{"model": "masked image model", "crop_scale_min": 0.7, "horizontal_flip": false, "method": "simmim", "layer_scale_init": 0.01, "moe": "expert_choice", "moe_every": 2, "residual_init": "none", "muon_scale": "original", "momentum": 0.95, "nesterov": true, "orthogonalizer": "polar_express", "gradient_centralization": true}
Rows from block 4 of a small masked image model, named by matrix and row number. Rows with one number belong to one neuron. Each number is 128 + 32 x the weight over its row's rms, rounded and kept within 0 to 255. All counts start at 0. Numbers have three digits each.
After each neuron's rows are labels from the 100 images, of 14848, where the neuron reaches its highest value: "top examples" is what is common among them. Only what is clearly more common there than usual is listed. The data: photos with spoken descriptions (Open Images, Localized Narratives).
# fc1: MLP up (model.blocks.4.mlp.fc1.weight, 1536x384), inputs 154-230
# fc2: MLP down (model.blocks.4.mlp.fc2.weight, 384x1536, transposed), outputs 154-230

fc1.180:161115136108116172162103134090160172099175140138125059137176135086107135196184121135149116157086155172139131150100140247114148119203131083115137095121146137142086134124059108140124155164083193073167133070088144129151116102162132109
fc2.180:142129127114127116133123142115158098042162115165094180139150148075142099100123131103164138136119152135204170143166074147138187167119100144129129128121163122166114113100119137098170106144094075094143104119125093098072147133185107107
top examples: text has "sky"

fc1.190:159068096119106158122132134138116159150130107131117096117127115148122074171148140134113089093126118122161122124107176165170131139104114195142136124081078129113071125170129110098084088126132130167140103107190146120213157111094151112
fc2.190:151100154155087172105213163143146127154157090119168089149133155172112102193106087151136153139128138118172110145096138177153126166144085171090137163151107151143094121159151184162118132177113091109140152124182105087119178126094082075
top examples: text has "people"

fc1.30:106111105130146113148125113160160117060129099141089124124115126172163122163138128101144110064186159111181098136123154113116153130151128128158146166147158122158115109109106130116131110149133157126144157101079094085119104088081079124
fc2.30:103124100150121098139182131152141072148102186063133089098130127088153168094117175123104088181108130142094146169175109131113043174081091093133130114133093113162116156160142132136105106098136157164148069118101153110114202089150141074
top examples: text has "black"

fc1.695:157077124109118139117123149115173138153121139070133117061096116144110144109119142184124057116181153165138132132183141118185123142105086116170130124171105163137107094124229077125112145160102111090099142086111116132149112139148161084
fc2.695:130097114136127148125117105141132142121185108128108174155146149132123111117145195153092082133115099206070142115116133112140133184135105098189092085127155064140148120080201162139167145127180079107152190137188078103180103117073156078
top examples: text has "color"

fc1.434:096055128139134134129143149162096118132109150126114093197105187099153132122128138138114119155131151195128148148126118136125147110178083131096174106101098122084120086076129085083147123114147178142165144146092131061124154098105059090
fc2.434:159155147157113089155092139118168084105122155137109121155118106125158122203084166112121120161140081146155116119137153131079152151118141058133113121130105148179139162098111111171174128115102095135128167171061156140194086099132057113
top examples: text has "black"

fc1.624:169131164036094118145129110094174170106100162173071153067157134065173094065119139151080134134134133103182104117159132122110136165137110167166121110161070115156128135123115106143119139127120163088188075152170132182176165198124095146
fc2.624:164178131122140108168112137126134140116147112153148096159082181159126183114149119118152118057178063135117171093085161107128173097149146106087138100091161152094173082155139121149076087069137092098122114110077167122121154165124142123
top examples: text has "color"

fc1.728:140110151072148155116113105119186160125125141097165128146140075179101188076112140093132092154118170166098148154160175099090076112213076103108100135113141138108127120121074105127118116124121134099185149111145134124106051138187058149
fc2.728:153115142135161181142144137120148178046144111160167198116131137147121110144128207159073118178115155078121167175103187184181134208161166099154170096142132120147118162061127149118130124178117212098144135133116119154135174091235111119
top examples: text has "sky"

fc1.614:156166187107105104149193119098170097115127134111087124133105158173076156111079094158174133130071091109164121181083178158064233146123114122126103149141068140135134098120178138131151082048129126169123180109142104113084163138096105156
fc2.614:125173150092196164214141117110107138147063149126194155061109140133138207188148121121179127049070114161109133112086076105153084101143181094103105074168115129132098136080114128127156104144150122142186127150142119111095179057153079102
top examples: text has "color"

fc1.506:111062076100092121119186189127150087139102161162157160074111114149120105134083124073089164136086117141116178136147164074109174144060112149155201102094114132065141142120156108147140168049159155128148184145125102096123110130157164140
fc2.506:199079131137107123167124163127170107062130154086107099126111131170141156121183081171132172084144136145080085161123117110053146079154174147128103107201143135156158144084136161161089107146089152204195140089046136133198147100176086131
top examples: text has "wearing"

fc1.511:138073117178116170155142094159093111154120075078216083147116117144188108159165120136129132162087124104156067130102211113118155125127073114198127167143167105156151123185161127183096151186114045062080137088113142159131131104146102175
fc2.511:109156152086130125118119119147177152124098088141152161130124150177097124125124176167145121138111164117175141145088130106155108124171172127128208021126132144128108205123050150147110132108125129110148158153103093182080074104119086130
top examples: text has "wearing"; text has "black"

fc1.642:104140194144098151139087089136132148123133092126143131141089116145083108132095166101200103170148127193123124144137095123148101152140169136067141135122116094143150104116096145087115114073134036161130103114083133109156138118110097149
fc2.642:199152149148159135138100125108180126151182118136191137111135120146153089146138157085138161132167105115112093073136183131120121122097112126127104171171151155163123165152122103126079169153120129110127156112083106140146149171117168099
top examples: text has "wall"

fc1.247:113098096116093146053087112077057102109108111183185115108135097094167116163107165067143112125076129075158106193156122170145154123112113132146124112115123064109091124136134073107140121117125102056108159116129082158121113152140146121
fc2.247:112121138162166092093154119139134067129098164126061084058150118145116107199053105199149138125110135127126049162142160194118121078172115098178133142150143095082127143067123094127143072135163116104166080120119132136221128166096132142
top examples: text has "wearing"; text has "man"; text has "smiling"; text has "woman"

fc1.162:037083128130112112144102075131124164095120141130062093132111133112122139098106191175176131054099193148096118098133178126093157123115160167057082147105169150140133108116138133154170172131109134107153127115148109154099070157170133157
fc2.162:149074073162169167116138120124113115146164112100143109095142109145110116117076145036092140213149086123184176116111061115174138187172103082168148165154166135102167093186117093054129130110158103099161109113124173140138155123085169117
top examples: text has "sky"; text has "trees"

fc1.155:151072172095122107120118122130076123139162132147073110114128124092131129091110108105039113173108106109133146122164234173152138168091100178131111122109151074172139123066121066099117115123130125152152137147104126126149165154130111141
fc2.155:137187142148150112125131152159156147113124083155110090095098113127147107147096147064164051115147102146090121135109206099085126173150094130144112104096110104080161161111077128147137090074113116156129161103087078113186129070098036116
top examples: text has "white"

fc1.488:101199098106116100166175081143155159137085112120050101124128146114151137095117187151129159083185144130131124110154120140087102145089183101127117142117092096084112128163134136155132204165140151136163136089132116159125109112108126141
fc2.488:204084079124142129156141130177100126178148127080110124093131106125131090127066192086145072161140093116154126098145064131159142098160139116122113115126076161120108131129136100112113087158171140064164115109170078116130053151165126143
top examples: text has "man"

fc1.457:148146069083107108045108091110150120129095166118126120140103126114200098070140161108064116125138103137127130139130132118082118144140134124158120159150152161063097100163140182142135146152116179117123161125109168151151155201197134100
fc2.457:097134170102134129125168147134100130155096096156129092145158084110086178137117169155157200104118135174156126078125063153131131158119121087161092061157122116139137132078108092113138119110102088112131122136109086124086155046093140137
top examples: text has "black"

fc1.44:141083125065158110105121147163032120122083155114124134153137136144108171150138117096073121137126146140178130066138101087109157100180155113105171089174137150089146145160172114143107158114146175144101139165141140120065078149110147132
fc2.44:107158086130145148121078106137161120186209124139102160098111181151171128174073132064107103077133153133057145116152093129081134164077166106137144108197182127153120099144142180172122105125194129132115085095146123143140155102107128117
top examples: text has "wearing"; text has "man"

fc1.212:109132189128087107134075111143104091127130093178163154130135108103132111145148141132175136139129164139130125178135124084120150112102179126101072127137143076087115113193110153123117105134172175147052071167166124102176208100102161137
fc2.212:117109095132105135135134190113137124126139191208147122151118159106167121115003131132112103108113120127122155129194108129073087102127148148138137116115159150186173064104078114083164179146104123136025113173151168131116087121126099109
top examples: text has "color"

fc1.59:102134136143122099143166138156153125112148106126146085167170170156118109140126113176103150145141135122140095045150140167115106118090119141060078130096085103152105149159149183100154126174104090163095039121146100139097166147139177113
fc2.59:039115113172183191089186138127140149082059140142097170148133126117144114170157144165164105065172106151072160105158139140099182117116132127142146126093153050131092150102156145105120170129164137080030034109109175100140104115083128096
top examples: text has "text"

fc1.563:132096108102147199162135121125140121139105121111131109154117145162147109080127100117181121153150118096150167255154110093136135076139127139085143124154098141145100128114067152150140157161111116120159191079171108198128141131117179186
fc2.563:144224107124115157085128208120142101110197101130070141188116124178102107179146097145167153153123135142106106136130171138143160150130130194156148062098166164137133114102170106093143216157117160098164103104094136102162129108107095130
top examples: text has "trees"; text has "people"

fc1.704:123117101059168142149103143167103182140152174125172114146143098164142114164173122135166128124178098111166107145108134112118142170085164124173155106172179107103182133090102084076146196117198127092139179179131134123071125106166097136
fc2.704:061109123132102120165134134083088157159141106133157125071128141181136122112116163133170141123195137155135103161168104114143162139132112150090148199150118131161180113126143151138132096147067103138094128122169167120124110131139204225
top examples: text has "white"

fc1.130:137142133143107115129145148123065116151130098078083124110162130136074117075120081155177146128104150159091183116096085176122144103118118117117117100172142142096093129126146143132146124156112076096143081168130113132141064124141192126
fc2.130:125133081151087128133136144086123174141144127134143149159154157145172092171164215124086172130143129126100085125134164072087109096058112131128147140120066090101123103075147145090086112106139184149125150081139132145095081150069178148
top examples: text has "wearing"

fc1.364:129113143126109138180162163143095178117108128136140161187135130075155079101130097069169120099110108131121097161158153140159149028106095168088161167169140147091096143086133145119146135139129117101123131081155151137121148099170121101
fc2.364:081083161159126081089163090105176114119148092152129085189060158190089146209050105177115160137113129137153173116086145104133131120122159149098154109107092141100153167132107129146068231145191144170113100133071157175115170154112145133
top examples: text has "wall"

fc1.628:174098147087146135135076170146112168063118180068157143088131173130127103086072174141110101166185104151091080150146073053172082099114124163136103140065148143067127135145180191139136170118165132097127088116136107132113130182120155136
fc2.628:091120144111133169140144156131134102134152223077081118092156114102137118110122178069135166135080103182145118125094124062104101048138110179121126166120096176133162125110116162163116118179111143172200164118143056095125144144185126142
top examples: text has "color"

fc1.47:108121028112134114155117111077120147107118147149166155118165140164137075125143162157149125071115119114080087156124143117126102121173091119085124073102153125152083053098125117187099145148081075158102118115135113112095142124160153150
fc2.47:038111116118127147066135059092107165127164158119110158138097110154114188113121093093199146150133178142140142123140137163146179134095124133075170167104099157143140154146112174116120176093168138182083087113059120157131106120171138156
top examples: text has "wall"

fc1.352:159083090081177132113174175142086112163112094100117125109109179165141114100129160143065125123172138104110120122154117117088154117105114172135117135163114111121132089100106171154113134125168136104085148107142177082112146138139126117
fc2.352:086126102154166169126114110139166151160134125204113181124137129174129135176091104105148122187143124178191131096151151182078108137094159104117077099171173126119173118169145135173106152140134138080127154143146085090098149065098102139
top examples: text has "wearing"

fc1.186:116099070170159109109179054118152172096101146121094123114135140131086085117104097129131129141146126159121115136129078168129111091160132137135098153121137145074135069180154099152107140110123136148116145164132166175143076151115171119
fc2.186:164090109127156139095125095087114077134079144225102136101142122114159158170137171188148110195132170139129145144145152160117126097100176123136166128030184097073159095068113154137114141145103075166070161156132171181124100168131115154
top examples: text has "people"

fc1.550:139127112113154109097121113181138097116126072067165097168135088117083149162138162154087092112102107139131036129114057150114132116223119084169123160106181188132096178128103195141120142138112147115142111151175103124209121106124065145
fc2.550:172110091127108102121162112116133098088141113114128124173121067135122104151169112141122134116075073150185185164147126157148110129148164152065138127120147119111148184039103149115144066134128066077124128150145109114118131080107197141
top examples: text has "trees"; text has "sky"; text has "grass"

fc1.566:125088109147103133046147149150119113104109087105113139161122139078108123057073149137121135110120178151134076118077100140165245137079172150128104172130125122148131141190119094115153097140184159108140089094074162119137132163170082222
fc2.566:148168117119174098169094078156161148149138140109090134170148190135134113122091115150101123214134123138078165161188133150150185098158206101092193102117097163168166103132079143110167135134185170098055128157082097125172150124117150138
top examples: text has "red"

fc1.450:137063050122094089112138057153154150149113080138102172111133166081053136120148155176156114159114139159096115127120148139147095069125144144103137114104126147136120173065097116152128093126090172182165152189176136147139069094186117120
fc2.450:145089125092177123160120128150154150116162111096159139106161063152048181157151136130060102080082083117123186101087189101113147138118111136149115124097134152100074078122087141186170109116148107118100146099142120132120138080156103145
top examples: text has "trees"; text has "grass"; text has "road"

fc1.315:102088121132116128213131092116055055098102112168149144141114143147145146150195122141116121162125109066119124122121193188119121110087153140165151129095095134155109209091118155122087161111141165121117134142144201139142063148134184132
fc2.315:113123201137163115078098138118116157145105120156152083095134152154165150123121143144124130121107100132135060098144038150135119180212166158106083150116173122175199142178145157151102078169162090098081150103125099152112148131148153104
top examples: text has "sky"; text has "trees"

fc1.660:091077118128083095199130141115142101081133135103119198136138114121108190119148128154103126110166174123181131115096117061131099109141172110106093095111166122129133159103147129106149153144128155094112149181182122131104086124130156142
fc2.660:070129115114149151130142075137053137139122133143164157102093112128126150117126156132101099098069102131151189120126160086129147092190159123158146144160133138061119131115143139127086087163163124115088123103081139116128099132143190131
top examples: text has "trees"; text has "sky"; text has "road"; text has "plants"