Rows from block 4 of a small masked image model, named by matrix and row number. Rows with one number belong to one neuron. Each number is 500 + 50 x the weight over its row's rms, rounded and kept within 0 to 999. All counts start at 0. Numbers have three digits each. After the name is the row's rms in percent of the matrix's.
After each neuron's rows are labels from the 100 images, of 14848, where the neuron reaches its highest value: "colour at peak" is the nearest of a few named colours to the mean colour under the peak. Only what is clearly more common there than usual is listed. The data: photos with spoken descriptions (Open Images, Localized Narratives).
# fc1: MLP up (model.blocks.4.mlp.fc1.weight, 1536x384), inputs 308-383
# fc2: MLP down (model.blocks.4.mlp.fc2.weight, 384x1536, transposed), outputs 308-383

fc1.68 092:547449454559539520513536498554476615486523535521514530598574380447532583428542535483463477526446480539495451549479452516474514432506400467409486417421498491495581563514472583542512503491490572578441469613559476478452496476471388
fc2.68 101:378378534476444540482454496514546550544556528484508534552522500468572452492503461623465536469603505488409525436424452517508417401589443419441488491449410497559454554499454450573484567556582477410591502581404512542511485436544460
colour at peak: red

fc1.200 111:493566470452566502459461551608479517490495465463508492523519448568564526505540430531539552475503486518472500458586526504508422442483516517512477445412569538500521472468437544442507418476482411464569454564531502447555521491511516
fc2.200 113:544454387460497383497405589412486630469447470475563538541482564475550510507422490574513543557461503519423559491482465502479507516542420411481433471546506564537437526491418411546460567477527565580446488475441408438513446496549469
colour at peak: white

fc1.258 114:440522504519510616491477460505535464514580506468522492506441483566514511446564586446393481544433429489580540534481579420464545403461494492489512557478511494516500517494447431567457436450524455469466463453501469485543517524569551
fc2.258 112:547489517507394496432497525513459492497580525458516601532483490512479598452492503464451488441500497685573504549476444485501420527524561476501543510526543475542569438532488525540473500438473542539529534488607441572486496483615587
colour at peak: black

fc1.123 074:473478453474511488465455415523464485447445374506538519458539456435439493539460549492474405463517513570529580583526540545490475442502396466442500393500536503493470466491481454508517387522468542402533531516521472415516433491485532
fc2.123 074:499519507499485559532498530477464563510447483467551531529486516504428553523514501434464569559415426506485464613511438477439468535502541478530492394513485432457402461464482499445530563573484531587395508479569496514465548491521508
colour at peak: pink

fc1.267 124:504430455493519381472505498480568498510481571433522582534471584554535534469500404466493507517521546493600539444522431544425536518449492567449506439417507469428527510570462558499581544505471493476562445429478438430508475490571434
fc2.267 105:515547507559374636420516498430477480505521405509488460562573480585417407604569617503492562486536467533484406480512551481620487521451547488475509476512465518469493539500512443467520588460478542484576503444492469530552512530490499
colour at peak: brown

fc1.19 092:544493444540490515484527554493457448385538415440540499532579476530502478515475519464466598472447467451469414496426546403533515543496507477547519472553624516481499444464516525551538487431490453521424528534511530490416487531533560
fc2.19 105:488467624529420463558604482512557461482514388409502585398480441598436471449507461517494510558556481483629533483558520582518475490500590474510555587461478510453409445497435421508527588539517498565541506508502495596392503540490424
colour at peak: red

fc1.361 110:466498557449508499484528489451527520488543461575460413471470471531557451468465490560362573524560458523576429456422487485583481497417474509445492469613445482547472464394390559540556500563496449505526497485535517590480536515424535
fc2.361 108:593434468477504487537431375492488515501449531375447515547413406496542436471500498507642546482557497400423523479581473461592598513468442483435491395480503488496547523533558467466407444514563548543526520486521622402519445485525514
colour at peak: pink

fc1.280 122:462508545541495392466496520473581573565462585489517469476476474559524460429417516571516576479476523534499493513593394539521510487455358469429499473529459490547452496540538450496464532451441488425620529401508456366436439571487513
fc2.280 115:522491500467533535523489602569392555607487364444454575539385508478475400473432445660511487434473500434552442589450495536542444494576521503500533581515487527452439440450448486456452454531425431494484555547541506548571464468476482
colour at peak: grey

fc1.641 105:522385461397463441458477510396499570549493460502543457448515412535450477513503559571499501538507555551527579586387519566459505518485468496555450544518415444571533566586569464477481440578485498444503460440573539487544488508514508
fc2.641 095:515544535520564535498489460513511498497587472442491511554484501490596520421538505528544542459534452331576424524559511501484469478441514405519507544520546549482453533515430551498429494553416462541541563508463501461537375479535587
colour at peak: grey

fc1.261 085:476454542544481456459486536491491526405590553485533562419417502517517479489421477495502524500496466423397457496404524516430477393569486511459520557452453553536536512519511540436481483496540460494447442439616551493451514522429481
fc2.261 086:513532471508531556567632489506522482495504550532445474533544499505483523575515465545466543529580477419448551560479525561609454517505419404513444511392483420465560412432596529506454490514465521472362451503520577529423513403539440
colour at peak: grey

fc1.477 071:520489549465459533519516533547452519462384586530455429502528528562542436476453550489506590526472457547577519463444424515423515571486562587474500486479483579504530462534525480472509457506502446441413501392521504445522568371512478
fc2.477 083:565548460565595422491497426497526477559465500474509447489494390412537563576552583573467509475543569514543494445542552588539503485504451518476518488479470502536539523515428421439552480463445521492552517569519541526578574405494525
colour at peak: white

fc1.251 100:467499499293505549555436526515542500548485537485510487440470449463446458489504521473452490446456472493424366497517401531469476475530486424643503580516496453470609583441519597500524420460531510457607523485509533633513438554422498
fc2.251 096:490500479427511474519556493533516494425497582446546442430514465556488422497474463495575551524514460515475524508393523455474460429557494595520443611486463482543548541505450544527495574575486568428370447454570453502438522513433574
colour at peak: grey

fc1.367 100:492452436465543468452503508556510535563449462483486529442478555547533525417544422494480508500528482534495461480562418538573479493643492548552468378536473494437474521577528518552468453544484465496424446503558480523482541509517543
fc2.367 101:510513523439427445426508493492547480469505502538494563442494514568531457486406561524584461485537477455484622525521554494465514455505414498506510420530605544548457405513593554434559542540491491590464458589445432496507485473471506
colour at peak: orange

fc1.394 075:540534423448471494455483519475475504541507440577496551563467469485441495585531467664494529494445479509490586577470565496455460447506466528443458416448478578634465464496472469583556548478417479488515430525596482438527423548500473
fc2.394 082:538514535550543524594560475496469485426392496460477481539505510538422475475463516472521558521469516547410566485455509436491524491536532468505362553458538533503521584472534500473430442507538503488386475460537512476551482550461580
colour at peak: pink

fc1.12 079:511415524463517500465534378499554565513500510559510528524556356506539463601543445488542548505523412501512525505570513518457442507459530472508562491518519540512490550464507544493428506546496523562614535504476510548616475496446435
fc2.12 091:458548488575500463543578400553552471544456470467538497439414467526561535426492473429438412447480491496514555529586543493477628487539551563487542485433590465488501478438473512491540495446587405506515507518459461444450448520478403
colour at peak: red

fc1.434 083:547559560577555424456493497591453508470574486442497479499399423474519566458540534549481492523564444604592500508452472483449581359480534414467558486503566528563584491496485454474487447499468579430413421454546512493457551542547442
fc2.434 091:549495439480512501458529441562439483475555530522507417539444518544511560515538503491489544453503419519493515497402475521526441516634610429466503421525520426427478514419533576565382469471476549483494502401582467541470513509520513
colour at peak: black

fc1.217 079:467415504399477337556476563493510546418565504401523438522576524436478477473405495438418574492554470439363473475407578508542511545520459521542564472545476505493473494468557548518505533475479425492485481446522479498543496490432547
fc2.217 099:572443472517564607511472543417431412557438537443497544472527534460558620539598550421485501546521524552516478563479564465490477612477463486483547529546566508443420464436497445476537445567512465541449570566498495452439511507532460
colour at peak: green

fc1.557 079:506572435568480504519495426504516414623444532511418476489555497517578519546412529490508470422493546468510504479528511427463446555413503446531558507481497413474482456451448508507498472509454524512535467482477515465466515551553475
fc2.557 076:468488555475434490508467516509511508452574451501475567545561519565510481500568421481616514419440481488584531547414456552480561447418595498562399493573456531500449513529501463524426389458428499493453548559580555625475456490578551
colour at peak: red

fc1.663 108:522456462537474521448527492546458476478540475471464535491547469537437436492510556507509558506483540440501508531496544504573524434448502497555503495471491524431438451469449459547525506496510436547455479547463468499497429500535575
fc2.663 122:526509550520464487600455551529557497546499431464451431386520422508478603396549521504487592482512500511456520592633483512537475550503488434495444476457476606587455491514525544466537485564624538377495538371529511512551535523495572
colour at peak: red

fc1.742 117:518509486345562586480451520488489510556508534473539459504411483488419493540479554479545450484548493466480464463531520470475414471392483483606504500489521440597457483541541517468528468598467495583516491471569583597494488569560448
fc2.742 104:588583515524415494361576540509472430450457534597481494639560537447493485562407450449404537466473458555524494546456492613538467572508426501478524515494464542421427486500481520601497535463401460476488395481428558539540420544579510
colour at peak: grey

fc1.268 073:340529528452478546480456495560568468531517484460506463503477504520457465550455455484542622545392478529571520449545547579492505447475536478486421442413578493517470525579507482429568524579456538491511536560534510531560544430522520
fc2.268 071:498469579448425482469560482490531557452440509574442505521528485520458498451475449548541595500526439517541486425505482421430518549519542338439387514569536493490537537512478423531502516511498492594507639458565517547489479501450401
colour at peak: white

fc1.272 076:511536504483514495606537562434591452425419470517551377512561469464492498553500460565563449430426510543484491579472530574492478468470506547495443523489547509539525457543461579523486455547507472480457468475491527509569519489529372
fc2.272 074:457478514547554479472504439584414435470487537393497476547349478511576522507436477460410574484451484490532463508463515384606472536537536521470461527462441537548599512480512492524529433570563531460486476520538432548528525413517664
colour at peak: grey

fc1.540 088:433479479573510503447534467548444555456549537491463516423521509596505435506502480558409466511468493506501527568472501493532525504525482520425489466582516523425459497533498507408464516435473515522582522517529504343426452533542534
fc2.540 086:556502488502521585486526530523529527500536515496465414505498460523513516415545450541451455466540527445446448572531517549462423555553469513604566504365514485393431399457581524538498524609440491419462368485441569495548427463421377
colour at peak: orange

fc1.242 087:485524439533503526558482503399584543452494586474638444457510538492558534548483495477533551471508547464514520615507529478523423462473664558464442509533479513567583591477585576492504413597474484462451492501439508506524477493545530
fc2.242 086:478480495490531516543505556480445459578503484492420509566515406433466418518447472543534547428444515479452598529457396568440413424480509528545482522501501438548487563437394471580501413400495488493467496583564426500381460552490499
colour at peak: green

fc1.50 103:505521500618480538519511443515562451581442624547491497510349504415472456534545409567590470524589474508554508504455472517482574563458572499533442488502514410482438578534485370442520444408532494494480507525500575557510460547534412
fc2.50 096:477512499495565504468442452482462565482534499425477489309524524456529545495541570518456506486524601588490515564549514527565478485435591572514552535521550544453515600404420466542493487410535507487525530398525477458544525489371477
colour at peak: pink; white

fc1.580 107:493524449482532489510441455530540577460477448543475502544477545428470426505484517450508497426551503527462434513520452490516472498361573573541482460503415488491523421436499502447559548507472502477552497492462510544518500546477388
fc2.580 117:543423585442438424490529615488466459522529525480544497390455436467606472531481530525476631495453574449469553454489474505540524505572542516374537598507493554500477527552358529585601467470587492504486481485436536460451445443456574
colour at peak: white; pink

fc1.685 108:516549556451458480534540537514439527545457509420487491519451591505499509504464396495442556455470458417526517478589567544520453464482514466521571507530499474405488513473493526480480516515560572545536485466492439467486580405496453
fc2.685 123:459540525574505536413468428494551495529646540555542544625545497530477521446501653509568540431412547442451469477543366490554522427584522484577489511434469519586493489530493578553513485473554530446489505527437501467525577435460493
colour at peak: orange

fc1.706 097:514373488502559509525427519416528464513476522529542481501528523563509459541482515482514506519534424449468587533363453567458571524531503526525518534499494536546516443499522452479544537554528596425480526571502504509432530551434486
fc2.706 108:478521563505500433509500382507585445519490465421427589453624444558599516570465519493444442565495503581468494384527555552535535384447476515374447567490510497463442570432466518574411439551592493438569515499536522591404504382530471
colour at peak: white

fc1.467 104:521557492526556471496492568476528572467567512459591551462537439552496505513562444487480472487517505498580600521451565422458532503526511536438457509468418583528412515475460544505469522523595509577424449489571430520517493523445524
fc2.467 112:552493438532538485513567452546570553501508466462541575492519477431513523509458508593460568438459589541491487545524509456467480543521447593495484452428568649544547496479557498515556546462463478488521519568500494473498427446445510
colour at peak: black

fc1.400 086:519534391588528543496540470534465499459521460455601508493485537445485522391525533487453561554448447510415481481414618419523417494457552509448442514517466457435547489449511543460474464517491481527462452494499540365461368586617488
fc2.400 078:552546497564434438521598385553499425493553499437560501454564480560442469530525532469466469463521572508579518478572508515543487509450485519489468535526464474423423423469512436585564546498489366551499466462528469467498487484457449
colour at peak: red

fc1.10 112:551497436586381509533541381576511439488517477529509462560589574501512431496461526567430444483580510526487416433510432487512531471455531463467619457502536483480424438475501478474593542415459428442552474503528559527557432503436551
fc2.10 109:513464484509489505582458568426478564538490487533497467525563532535557509488555441410610466505434500564517520472577481545515495549436467517446570411515576479506429487562428486507438516493522485564412512533454479538495523489504373
colour at peak: black

fc1.589 105:523502579315498536496458499517524535519491472479536540519484591489459503394460446511534484463512531532523456537495421533495533506480475543484451474555414527472485613517459570588523567470533497526470460440563474452516520412552471
fc2.589 098:506462528490443473543593548477511530541533472468533484519481432469564537479498587483537430553497546486459490638663515502508526469548492531497560492456527479510484509538611524511560541551457550479401536619518481451585582541446541
colour at peak: white

fc1.518 092:562568527546517477529539528543472512562413569545446479533507543478498545538471471513452465402461501495581453556533469514481433542531519436528543467435502440532490486478505520454527471499506515510515521503533498516470530555536476
fc2.518 102:544517472460604544548447516581534506557501534575475471579551490554580466569559494538431535585493545476496506628543470441492424479461448518533482472587520523604452508509504456447508425448477496447509493388525428525413490450522578
colour at peak: brown